Weights of a small contrastive audio-text model.
Training: soap at rate 0.0033, 7600 steps.
Data: trained on short read English sentences (LibriTTS-R), 149.4 epochs.
Rows from block 3 of the text encoder of a small contrastive audio-text model, named by matrix and row number. Rows with one number belong to one neuron. Each number is 128 + 24 x the weight over its row's rms, rounded and kept within 0 to 255. All counts start at 0. Numbers have three digits each.
After each neuron's rows are labels from the 100 texts, of 14848, where the neuron reaches its highest value: "fires on" is the input token at the peak. Only what is clearly more common there than usual is listed. The data: short read English sentences (LibriTTS-R).
# fc1: MLP up (text_encoder.blocks.3.mlp.fc1.weight, 768x128), inputs 0-63
# fc2: MLP down (text_encoder.blocks.3.mlp.fc2.weight, 128x768, transposed), outputs 0-63

fc1.500:141094124084135132168166149103118089145096115094169143130130076136115172136153145142142140122121109064120135130095099084126136159135117104094130123108105097137120167134143131144100180147158101
fc2.500:181108112151138139131145105136134101154098112118075120152143125087114134131098114146136123169143152140181161107103160100118150138103175115130136165107049155128131128101097136163160106125120140
fires on: "he"

fc1.32:112110169124119120141136112127113112172140148112080101140123124114114113144136122134116117134125123117062129114125123151152152133167127154129154094136096111140093097088104122120164128137131164
fc2.32:129100173135133094130115108158128126136190127142177109153142124118108157104098080109146118138105137144123118110144125155141151117078101155101128105158119097134136147162153095133103124145106149
fires on: "is"; "was"; "his"

fc1.757:132119138090121137157147142152166122149119180127127152125155137135168111130125109122173147150089062106124081147150124142146135119114166126103109133121120100112157102130119076151130162105105143
fc2.757:124142136112180154130145144172107158124112125143136132131113115139086143172141129151111123129178179139117123126129113084113166110121063160164110150123114142143134143120194129102114134134108157
fires on: "be"; "will"

fc1.384:134135141107112154101150139182118083104126123083127111153120104142115173129145161111154112066125169157107143109081108156113112145120125126110124117119097161120131146111095161113082126143135131
fc2.384:127086102124142133109092061098149119133149147109142185134119160115128093097134122138140153138105090110148077167125169097115088134143111152180091158091104148138094148122170101180139142122149132
fires on: "said"

fc1.561:105085081176122143120071129121182146116151178146098122142124136172122143128157146133156143111134156118096108157168138135141138146131099162135111131169134142111154080135138150104117143118125122
fc2.561:113166137091104103135096155124130142134097163156124151101129164153116148120136111139126123136129082124126136091107108084120163153078161146143093117130131177144101116086101140150086173125140116
fires on: "can't"; "hope"

fc1.177:107120105146166107081112103130151141123096117151126115149106135147155141120145175113116108119121151116079137136119153132169125121131155160164109170096162081096128107118124154099132124112174139
fc2.177:110134148087157096133102112086143136135096151183150133139118105091108165155131140147134119128139106147150119142134108129091149136134104129165121104119140178153109109107136158124137151099068130
fires on: "can't"; "came"; "seemed"

fc1.621:115116139153179186153140118082128123118106128120115138167162122117121186127109115135136130130140166113168107132090140108129183160131102106144115125101105114173087154142127155135058109163142126
fc2.621:188126155155096118149126151113163068093126114112126125123128176107113140113112113125122134135106143095105142128111144124157127153136193096126166141115138143176131174160122094129111143103162097
fires on: "he"

fc1.338:113107129159176106140156177083117115152101109165154137144131104151128142191123101136151127136159115108149130124150113092103104143099123161134123148128155154163135131089113135050124134143164142
fc2.338:131135144152105144132120132132091130093155136152121128098150106130108102150138155154126138109118175150131130125129133121132203159174155117136120139149103082129111150113141135149144138161097144
fires on: "to"

fc1.10:095107088134094157128130121098107107119119108099161132111122130144114080149118117115154123102117098155139153174100072116122130089132131189158147134140172102146153090138160124125122116137125121
fc2.10:094144104118159125114161123174089126133154089147131131129136102130132100086160101171090069113132133137156114116149135107137110114160127111121131130090108106115179131114090117126131139131131131
fires on: "do"

fc1.70:090139133098137109151137139166165076152078108125102119116148137126113116156148190085117143109144136147138136149155151146142155112135120169136121106149119097087100157105106140109126176111146111
fc2.70:110122114148175141112132133115128144144149137137164153123131194096072097162151114117140077142157122141141136104131130085118098189107167150118165119139144153202161095142114136114150157125090159
fires on: "she"; "is"

fc1.508:085102143103089134138134092160121139092133130072140144119171129119149136138074144156124156144078121151128102160097118170112129141094159129122127140155151121110153150163121114152179138102134127
fc2.508:118156149091159182107117143113116097137110103167117087167121137123110143166121115144134123116184137124171166115157129095153111103149085139122170128120106132134133085104155126136093102118144107
fires on: "go"

fc1.164:162135109090110156130152115141138079132158114095158136143048135140073151161142135141129098125117103142141100137107154106121102124144134111162096117150105117127166129153088162146156108112129145
fc2.164:097142089152156154126159132119119139107066150126140184136126101120165091115135125150147148151147154175114142115142136127107155114119139125178167120123126128097111100158124115104130118122118123
fires on: "she"

fc1.758:107131084122113149118147139119119123133121107128143116111134136112111132150130178089144109103145156105108097156135122093112098111131106144115100149088128169103111150094108131108106144143119128
fc2.758:121119135111128117133158105129162114107165127146150092143155113161077151115113145157074161138122122085144128175099128145118127128089163120104115167154101114140087115145114156144105136116153137
fires on: "said"

fc1.225:132120139157100132117154141115150128121144105158124160151050121157122115152106118114126158097117128142098172124149101112102139099154116142155125140137142109115138108128110129171099180104115123
fc2.225:122118144116159143134164117094150163113148143169110103083163111130120138123131176106130141138122154092146131139149134138125144095103079102130123141085170154129121105135147070106124105123134149
fires on: "it"

fc1.657:115086138139150112105143124143111111104145129125090174107123140137149132134098133132089101132136153159134119138081150136150090111169118125093086141102099139159156067131155077128142140128089083
fc2.657:147146156113173124162107122150126092124139087159086137139103104101125144130144152132131122136146135129112089137182104128115106097108144117107100121098179159082154088102111178151104096107106101
fires on: "no"; "you"

fc1.495:106151156128126135148162121115083115176111135114098155145168154150174130106121137118141127116129142109094136132143144153120076128176139158167127128127123111119138111096139128120156135103112092
fc2.495:159081132109139104150126153127161147104092110158150142125114126111064113164155109124097093139113160163099109146123150117179168131101099181106093114136108133143111088143120140097139166119098146
fires on: "is"; "be"; "will"

fc1.687:146131088133170166122110130118146169146148128130151158159127116107130117099141072175112163132141167120104132173078103100114136146143154087095113119153114123102104162117139135123137110154161110
fc2.687:119118162143109127146111112137150075153149141152104092103085132138162133137087116096131126116169084125082150130133120147151116146140119184156123123116119113139095141136114111136082103105104120
fires on: "<end>"

fc1.515:126142146150134161088137131183141115149108119163103071161144109128171145105162174145147111140122077127166146135118155109119131106116115111138113146111119117122135080091141096112179122155142114
fc2.515:142145180096190130142122107092123165182159111120129125110146111120128158134116132111106118103158156100101093120149090113113143108169094168077106157155170122111117091145180140122099108150120152
fires on: "no"; "yes"; "your"; "young"

fc1.148:153132087179081133108135170146131113148115124167126148177115116166105128108160125132144126092135085102118130133134124116104146108170129128123122124158185111147100119131146096100161138098107130
fc2.148:143114125124131150140130107161112147133171130098139131106141182136137136092129149156078142114094144141136110073115083093156079066135133128171161152112135109126151151139163163137081143090108098
fires on: "he"; "you"

fc1.207:129108150137142129084146164136120146138120103140095146131150120151131153142111118080079177098129160149138096131152143124127109190168134138126115148158106137135098130116127096101129128170119164
fc2.207:096107143120107152143073103098134154157151170150118161144154109133116104129136137119151136096148090095050112113153146136136084149109112116138160102140132136127095142101139129114097172139129172
fires on: "know"; "it"

fc1.160:125149118109128076090160125132110126092145134088121133087162103107148145171133132096172153146104122123160129166115143106117152132153108152154102118105182125118152121105141089114109090159148156
fc2.160:131126137150113151157144141106121159131167147107131167165095113111116123115157134113106142108132173133144097097116125126109138097113116122121156104105119146119164102105141108099099127065118114
fires on: "be"; "the"

fc1.457:159149110116177101104097125107108123153167139159136160121123099118104154170122171091130141165134118113153129103106086128109140116090157120117132186109084140137132090121105147137140138127160081
fc2.457:111115089107109104182136062135135115153095108110084103126106168128146116104143138149107104106089143147118127177117151149137093097109141117119185151086112126128130110145121136160144118132115129
fires on: "this"

fc1.103:110120099176120108137179152120114171130134154123115157135148147137091100114151132107090167129111081110060161129127115182118147116142137102117148096115167124151122083140123055133112108141131145
fc2.103:140145128112117157150116130148111086129106117140155133145120133165149165130149127152160113118148126132168113125118120090143177101107096151155066102144130130187110098145116124084089118125125124
fires on: "<end>"; "say"; "'"; "the"

fc1.534:134109104133117094110082142100144130131115144098102119137142134100128110110146124113140128093144146143120084161133143159113103154112119139165188141133164139127148100128168113114113173164152171
fc2.534:144161130116109115165117102153175158146150120109151129112159098143109169133126145102124097165137105154103123065092105104133174159137130158170133122122119167156105109112134140127095142109099062
fires on: "this"

fc1.762:107118106089132175119126139141105119131137122147113119106132148135145130148104173128110082110163136120072134126159078106105145120152121139151112114119133137118100143097126117067118108163093108
fc2.762:105090164169120113131095135146084105111136153144169146161144114108127135117110119129095157138173156124140127108136113152119102167120091141119154105167168109108119142093164169117077140098138152
fires on: "can't"; "girl"

fc1.205:169096115136123139128165145145137105093087100125154099159138140124124184155143165139130119130083108125138185199115130137101125119100144158156152128194144181134103124128109122108095111132120116
fc2.205:136129129167106141111126156092158129117138128158123136136172128132136156131136091110117165139154096134144091097111103117175132186137098148097125125105111121149200097135140074101130127116092126
fires on: "no"; "so"; "sorry"

fc1.8:118118139155136147160141109126117125070155077134127124115158116114122140121089122130090133135144085133135179131116140150125129117111162114138124089125114162119061145138137125133090100186144157
fc2.8:131154129095132109125153128134167102163137097080178125094127141117163149143134109156114124113112102117151100135108168105151098129129140137102084087132156100142131127112149115091163108103162088
fires on: "<end>"

fc1.200:122136097161136142104107130126144128102112143138062092078105152114142116128155134172095160181147185120123114155122136134095113111101146154149148131149110108159138115099133118143165135115136109
fc2.200:136095172082129153103096107166123124153094130097116132114143153122104127144139127141118106090121115137112096134122107123156085123099148145129117137115110160133145125143106155123145144148116158
fires on: "<end>"; "course"

fc1.460:150077145130097185091116131155140153148158129117133137133130143122165081152076118128137141134122134155153111133129147126161123142129141078167147134122148108119103134118150110114124150134135191
fc2.460:110133162133162115118133142165118108131152119120172160099170150157104108158158097118142092121124100090139121087128133119126138105106133161124165133129162132082143151094182158135102142096141103
fires on: "do"; "would"; "looked"

fc1.373:121121195133118129113142158121102135156130107130178139158113142152101102206142142093162119153128134153113125115121096120116091127151132144125129152085112139112122097154134112120169151123089107
fc2.373:122078127106121153120088162102144190129130180091092135140133098126156077111117121143127162143136150128112109158081101134127072144155136116118141106104116108135115124124132142146144113168143158
fires on: "know"; "were"

fc1.706:139131164134119146109126145142129088145119147155138155112149093110140136126106140146117091133157107095125147146086131155096130086107143197145131122112128183157061111145107107113173134156098143
fc2.706:172152132116121143148118147120135148142126124113140146141117112105143151126138097101102134101115123164126120163140115147152140166148104127122098101145144108123134087142183151143127117141085096
fires on: "do"; "was"; "length"; "be"

fc1.327:096093095091140084158095112163074134147121146135111104146088140167116108101161138093152168162118149129124106138117118151126072144107137167094127099116140156149103124136122112121110130114112139
fc2.327:107161144086134175132149161096148100153125091095149105120126113148090160108118128124152122151146125118135117121098136113143143111089128117136103135153106153108125119126109144110117180075115110
fires on: "it"

fc1.569:081075081141134134175130087107088144131156116129124097180145134176140118099136171123069139142106129130130118100107157174121093120136158122131091148114163102133117128107131118134153132148075115
fc2.569:153112120133165177088099150158106121125096109115113147106122132127152159106127105127121165132145137136120100175134153135119099110141071139156136102116118138101135150171137186129110140136123079
fires on: "to"; "will"

fc1.605:129125047138115115153098127122163113103144120084172119138101146166127107146132098143156092096115123115156131124159129121146132176161118176128112113113138113113126106147169133141118161100117136
fc2.605:116153158175128139103134134144112126113135166119132128123123132119124134132126150142117179148089150093127090113062096169118153117100143108166112163127136145114095164081126100141103149097135112
fires on: "said"

fc1.153:110167128109115149091115149102116112136097130116122155103151156172131118159130144147129131104158141100136146158159160137173154122118145175132114148093144130105142103160142114119175150098158112
fc2.153:116132108123125147140129131102121102132127147101131092156123119125120136080123107128152124132125117091163118140111135146084089066106141091139149117154110132075152120100114104090044147154116152
fires on: "she"; "was"

fc1.33:152119138137090135144141179102145132070144124113118162136158126074150141139177123125131099123121133090130120142158163103116126186120107143126082137111081110160139133127145115142130116121170166
fc2.33:135164162133116118136108100122077153106101157111117118146109121119103099104088148110112134169128124118159161133088099153102151097126122080118173096129088114133173140170116120104126117130072100
fires on: "it"; "i"

fc1.559:177142119080104154151109153119124115142103097100151154158091114141135119120141140113178160110161172120129134135119129087135152149146155109139115122128119153108129165111097145110140177123096104
fc2.559:119115135154110166116128126098093123112138113136114125176114142126110054155093150172130170125135102152139139169142157094126158132147142101161108117087110119127110116177115099133104098146155104
fires on: "he"; "i"