Rows from block 3 of the text encoder of a small contrastive audio-text model, named by matrix and row number. Rows with one number belong to one neuron. Each number is 500 + 40 x the weight over its row's rms, rounded and kept within 0 to 999. All counts start at 0. Numbers have three digits each. After the name is the row's rms in percent of the matrix's.
Before each neuron's rows are labels from the 100 texts, of 14848, where the neuron reaches its highest value: "tokens" is the input token at the peak. Only what is clearly more common there than usual is listed. The data: short read English sentences (LibriTTS-R). In brackets: how many of the 100.
# fc1: MLP up (text_encoder.blocks.3.mlp.fc1.weight, 768x128), inputs 64-127
# fc2: MLP down (text_encoder.blocks.3.mlp.fc2.weight, 128x768, transposed), outputs 64-127

tokens: "<end>" (61)
fc1.181 086:498564488526491463441539457540484474526496556530541474592536461476567458474469448571570485461422467475524456493475530549485532525451522604446492481451549524539498497440511437547501502464454436
fc2.181 084:492451404468484486478494531583491466558478379515495520460502521528549539457522461535529472479513488510496537524516564505469423532558514487515512557528509565534499479465492588483585444561537500

tokens: "the" (8)
fc1.320 099:523475589521536501487529455484533513416484501512498548467443455513523507507432463383499438542495538458541480503539479534491481454434477536520592524518639537432515531499452487491453541529517508
fc2.320 094:531535472549444476508534472533503471486491577542518508488450468566547468495457556523547520488473482596483525532543524512511479446558454459555423514561541482573565471489502502467514561476521496

tokens: "<end>" (70)
fc1.201 094:474509494543454509545422469552501543454520493585489503528438487520490514434525543549499559543490516437530510463490495433524484494481538484543445501432440497490497521471548513496436453480528553
fc2.201 098:537522462427506504537389529512515518449489483458520504532539491459548466467462459431481517553539455578511416500430449465556474558485479531497490499439539501575473512438494483483496525487497455

tokens: "he" (8)
fc1.621 115:525491476540445527521476482549558535444528479512543480507488533444521467475495479494553503551445437492516471466438466513495527498483470530448504443464501525491500517414523555461512586486523570
fc2.621 097:382476552457495499520539562500501539479482495496499498472471496444465462519533511534495509474571501535507551558535474485473463494552436506555528594528526530481484528526494494537603537487546510

tokens: "<end>" (60)
fc1.481 107:514521512516528483557539481496526492573480459402491538475527526515480490566470475519496500549540464521497530488496434444409532545444531541568516533484537531480549529489424548529553574494492501
fc2.481 114:472380454484526537488496406535465437423434480554502489501458444471568459485567472459491449566533540432456480482482565487535488452541458573495495541525470475482463491523487512477469534522462564

tokens: "the" (12)
fc1.423 103:455430588482497435502486508523503487465528546503493498550538553426487550504466423507538497472570517511487503482563486553514538521521435535440519417478523475559529431553559475488446465417518509
fc2.423 100:503501513576509507465451555495467467479508494489529447560467497487483482548457479533499474525479455494528460528455522475494500529434479500544513479500548502478558540538514601465511605501591420

tokens: "one" (8); "all" (7)
fc1.548 094:488515503503458492554482399500536587547496477470581462470498493504554472468546518503534478513546450486454475519462561567455531564533521502529550447467519506482509520477503508578503458519435601
fc2.548 092:518512504548504501538550481454492517448443482525449462545492516429481452544442464497422518524470528448493452541474509488491554481530463548502574523484439551555441520494457494512444576542557500

tokens: "is" (13); "the" (7)
fc1.77 105:555570530517430495584564459454549551457609513500538509516554431474502503524550436404446494518488490505415529473511447528470497465496462496458521467473594380517456505544493478470504513508549544
fc2.77 102:499456458493548533490469486416463528540487561474566502503584533449479443481482476557538552516513492552500481505501494417478460558522467481444385583496452554472432497502522513522465459474483456

tokens: "he" (9)
fc1.500 088:489425482526486523459462483430456466531461517514548460473577603525471477488524551471481493475475449536525518510509565507530442559501426519491473441532528476483457491518460548501484501545500539
fc2.500 089:482472518502539554527481502439540468456507427501532455569406510499513511468468428450475449549542509482488489539478544486475491491468497448513548506481485468403532505501523469473561460481511449

tokens: "to" (7)
fc1.338 084:494445463474520472538452508438474521479535468513486419549500494471545532453485463428453451542528534509430494499601506486480490476534544495466466444454476447533495527555500510477485568482464492
fc2.338 088:538544531500536487513553527492550502529460599510460549525516545550513504637494468508553520405480464538535461530415463556486454450520528506464508505485453462469502494428512523527407528454546526

tokens: "is" (7)
fc1.528 093:553468519518498490557453501479490507457437508526511546590501449468552473464493446517400532509371457503544522536526520478551455530556521516530496496534521502413465519523527561481518506447562512
fc2.528 104:470510517440490521473551471505474472529596503480539474514539475504435532514492476468564487559492441486472543493512553525473460444434517426477508488484542476458552461467453481509518460509530527

tokens: "be" (13); "will" (8)
fc1.757 118:533556498511580537448494457442484505515540411497501561495486501582474517533491497536492613539471441483470469510506453544500476546482480463494503497510403467482605454540480480504476494525500448
fc2.757 112:467553526495541490507551555478480436540502419545501476505461532455491497535497431476506479544500546454528552488551522462458449453451451475473517523485558512481444540398514519502488467584461524

tokens: "that" (7)
fc1.638 085:465453558430511435463485477487463528480507432538455520516546458593471479446508452483566458495453586441478515486493514482498501474489440514485494466493452493458498552499583465485590482469423543
fc2.638 088:496488542458467558401534481533433535542549504531460493514493503425535568517598525568471471411465510431436473538527511538459489483448482505495480499489499508496506486528564504463425485508488517

tokens: "the" (15)
fc1.452 100:465460442456492472513477537514509488498526521441453496534513490459535557518521438470529455437532556511528558507488525486475507507592423427441536456479502459542547485387501474491507380483517499
fc2.452 094:546488484527583482483551513555488507484488515519492483506555454454550463527442502466460424551497498523482458557531555520479500515429516428531477503562537468434436534544483473512479551529474490

tokens: "are" (7)
fc1.636 121:516445565420535456525507469444427582537484456527511471426491528426541518549517513466464538497519510520527472486532534464532543533489470535493445517500559568481492529513453526552581512450512487
fc2.636 106:451495482479480516394473517517459560536508487518491498444479529476537494447495486453472557496470470493512481442455461515515531438560526491592532533494459535478540514493497485477522588484559524

tokens: "he" (12); "you" (10)
fc1.148 095:450500464511543460477415458540522575499536510550444525541506494451533502481451504507511552470477480483523521521548403479496532422485433512577511446501418475467528459463503467490433449477451485
fc2.148 098:541442500528486492522536507467474496549513507519468498449451544538502494540607536449478535464499494545465559530470504478493481537562481509535503538543445473474481475525503515449490459599484515

tokens: "the" (9)
fc1.449 104:481539540494466578459477489468515429551538530557470472489520443529461563508484566488562419485563448550544469481490558399519524483521511454480471552471455525489490478483462551490517544511468528
fc2.449 108:498428476469502461548519512493495468479509529454546561504407565494513509493456462481525576558478553527412527517536426569532540532560490486573477496545544472527506541513560466532524525478477484

tokens: "the" (8)
fc1.263 093:542422429500469452415523551475482480468571470513512492440485538464466486506529538501544565458507400507534502479556458533555510498468585461542527507473451535525536541495525506611531467461497503
fc2.263 111:527537503579485577438564505492561519499459503515474536488504529546520545462466570531506426452477526548523561482536479503515456522428526484544458543497518498441522536548468489576452522544440528

tokens: "he" (9)
fc1.424 090:514544486480524540506499511560509494506595481539559448540497476530506570498573544502490487449465499530430530542508458574438509627446471488529492541438455490555473540557525409485539507545523548
fc2.424 088:529473554547513510433515502490521453467559504452488447543482488505568443525500558482459524416444416481490482542474516436525518429474527547532449530538532565510473532447534508492435510515553503

tokens: "first" (8)
fc1.728 095:524534483497487421499474432481446453510566530570461452487557483540462502498439537501444548481447537494577509531566531471472579485521535477519500539523578427500425486468531465605520515557569459
fc2.728 096:601468465552524487455449548432538491523504428467447470468458545476520472485468443552473539476454503543450490438486501505452518508467522509595551464496571492553475503524468431487457495462577450

tokens: "<end>" (57)
fc1.555 098:548461452511508542475475489473483493504527524456544428492484546386554559469542463507491540528534477479507413390510463427521559526527532550505459462542487472455483506552511531551482536503534500
fc2.555 096:489533514500472527489558528500534515530563478555490484516590506547534503510516499484479514495516482510500563581498496508475487523481436536516533466494509535540501432452561551553522511456440600

tokens: "that" (7)
fc1.246 111:528487503504459452547535569491525403507590474461522533449497479514438490550531465461435435590461515455447462519472487519490485510478486550499461563503485601477486490514534479406430506507508506
fc2.246 112:507440474525510477496453546512406600560503560477499553575519528475564461545507466464500517468453502509515488473485523463551482486482454516450482429472521459507516578465477532556509483466503485

tokens: "suppose" (27); "spoke" (10)
fc1.735 089:460453513522531468488449488511440495537469494436547487415494575508460519540504505422586514506551426529479474526465524574477475506432486451445470526522531529502488465536482489510502499569476571
fc2.735 095:542556522481558524536500547493531506492410466579461417498554513529530453502479452526551464442506513535433470498484503440500515501543503593473527519505497453446499491505440552475434551494562467

tokens: "the" (7)
fc1.35 106:525498519544513428491493559502498573536580554510548493518487491494513423551537544496490492551607474463504431439476505565541507535473473517504553483448521517451511440430531478470463567487445504
fc2.35 095:479415532481450482475554545565487554560534497526378470519456498499516469481486441430487475527440528482501437469451533478452488485482468470576466487507475451464517456498537500566535503445521600

tokens: "he" (15); "i" (10)
fc1.559 083:537462501548524567498530411487445470444487511530466480470455488536468524505517491520547511507577556515465529497456490548587472558489592465502533480471488472461590508512458590438483444492539487
fc2.559 095:499494461514548525583497485482467520501517459469481497472546519495450497578531477494525495387537546425498477504486467483523503545612457495452514449476497479502499408509504534481504420488509457

tokens: "to" (12)
fc1.716 096:560480516474473478515549533549577461516469450454426523458481494536481494543506499533530541451497457481487530566454484513494451481498575409433498427400473476438490527502493425441558456492525522
fc2.716 110:520528481493547492551445511475469529523391471532570508517431514541501530516456488489518486526538537506540455515477553511568458476434471516542450544484538420494465495497488496574482479446445482

tokens: "can't" (49); "girl" (10)
fc1.762 086:478544569534447557482557532432465478472493501521459455504555514551464462523522530468492488485551544430462522537566486534512518454527513556486442518547524543519581512571449518482577530528600466
fc2.762 100:480483480589483466475460460464507524558546547430501516586525486498505495443505491589501518555553478441531467455456530469530526519468515469412480503522523463524542503435464448514476444484505481

tokens: "<end>" (85)
fc1.685 116:468446513521477432547529491372466455513516541592511496538458462545510441522555550541483491461549468498503530553500468548506506514458530467495561567529528407491447471493513535506541541496527508
fc2.685 104:483500515506562488516541559483549567459548472480469499462557436467491542540435496526472517588464506507534537587488482517525470473476494545506543545550475565549476499480467461490448535525508474

tokens: "to" (11)
fc1.416 102:542487544483516418505531548483512475482534578478470562468538515517482578555462466513485542481545491506539561536496458516458480507460522564471540453467488536529397556460544526512611509526420523
fc2.416 108:546499503482565463556499483521423478568468442567506453515522455504507489546454483545487435515511474488567524482449568495466578500520446509517476464459502510485585422489516450577427498539496532

tokens: "that" (18); "doubt" (9); "fact" (8); "not" (8)
fc1.466 101:464528471519456559483480468509539494526554517484482489478474431556466486506464609586476585519489547514469456525495462495468496478485493441562452547501541530514497497568578523549501581476508444
fc2.466 105:489493516512494469463486517516419530500492490537508482554483481487497525433477517472563376496543499486501523597510485490501560442462454484496502532499446455455540534455462463467523472508443539

tokens: "<end>" (43); "to" (41)
fc1.71 097:528542480444429475525524510490478447501501527474459414496486495452429474512490532504476492558586461503514509488507496448479470571458624491421552493549524478468469520576470463498503494557557487
fc2.71 095:466513494479484492479453505505466448414421505500471536425610508462522516536565504527618498465530497432505512503525562479511528429575507542491488516502490617493517442484458419430457538490503480

tokens: "you" (9)
fc1.166 089:425438533531526494533494577482513505464441457542540588446502524573531470476534492507488544471425501540472516450503460472453585472583505583465481524515560571455447515453482541507526488531504517
fc2.166 091:442552486527465455534478450426512482565499525514453473519527448460531509500426413537541548462536465575540408449493481493513525491531509474556483496438430503502534496475507551451513463483515565

tokens: "you" (12); "was" (10); "she" (9); "surely" (7)
fc1.601 109:493498553440523510553507488515454508461473477514489478468520457529511490451522571570494474514460485456518531495519458502459531472530508511497457512543517495499436523358487458452528544484493553
fc2.601 100:566509498515553536409532493479481553463526504470540498506485481520519589491488492490488532493474443470465475438521513501441470571498498483547548534457496513569507554575467433577494448522447555

tokens: "can't" (29); "hope" (18)
fc1.561 102:515460478503540510514512512524479446458484502489463512477492493405489483563619545506441503476493454438418564554521446483490558497529504461469507539544432447507459458522512507467552454482526520
fc2.561 097:495544435462503525442482467492522452535542536489476474525500423463500579455495486517495523518543529478509463517476459561525553441516511481481470508561548520484535438528517502510435587568399520

tokens: "be" (7); "the" (7)
fc1.160 119:514535503515569519561549555506494488481554499464460566536564537486502503554505560547493479615527470527465487517462528463474465508515463448554550472535490482479600460468520514510480527519495430
fc2.160 126:580502511525486461493425510428481512537532482623509501519441441451610457513509512457536483452509551497511573494526556555526483504536478455530468466472524461447382544521521522515495515445462491

tokens: "only" (23)
fc1.248 088:564474464535568516517466458522467487447499472579487508553485464538478477461550486531575540476561447444492523493404507521475456570541503501469461510541506481461485495476434587472514563536552537
fc2.248 087:488501553490549448522446498453511471502505492511500450427428477509500522490545524502535578528498495521490511452510527527500585400453540373480519512475476454543458501515432468526450459535502494

tokens: "to" (9)
fc1.87 080:454525565516470556474502548479472455529507525448459490487476518536541496481500442516512467547472471508499527516474487549512552567521526532571530528456488501479538482508517516424502550547495490
fc2.87 085:517469446454520426506497542529500522510539482445551530481489537453514554565498489519541429564544538545514453500551517538495547447463505480516538526549578537524435524474587467544577453496442556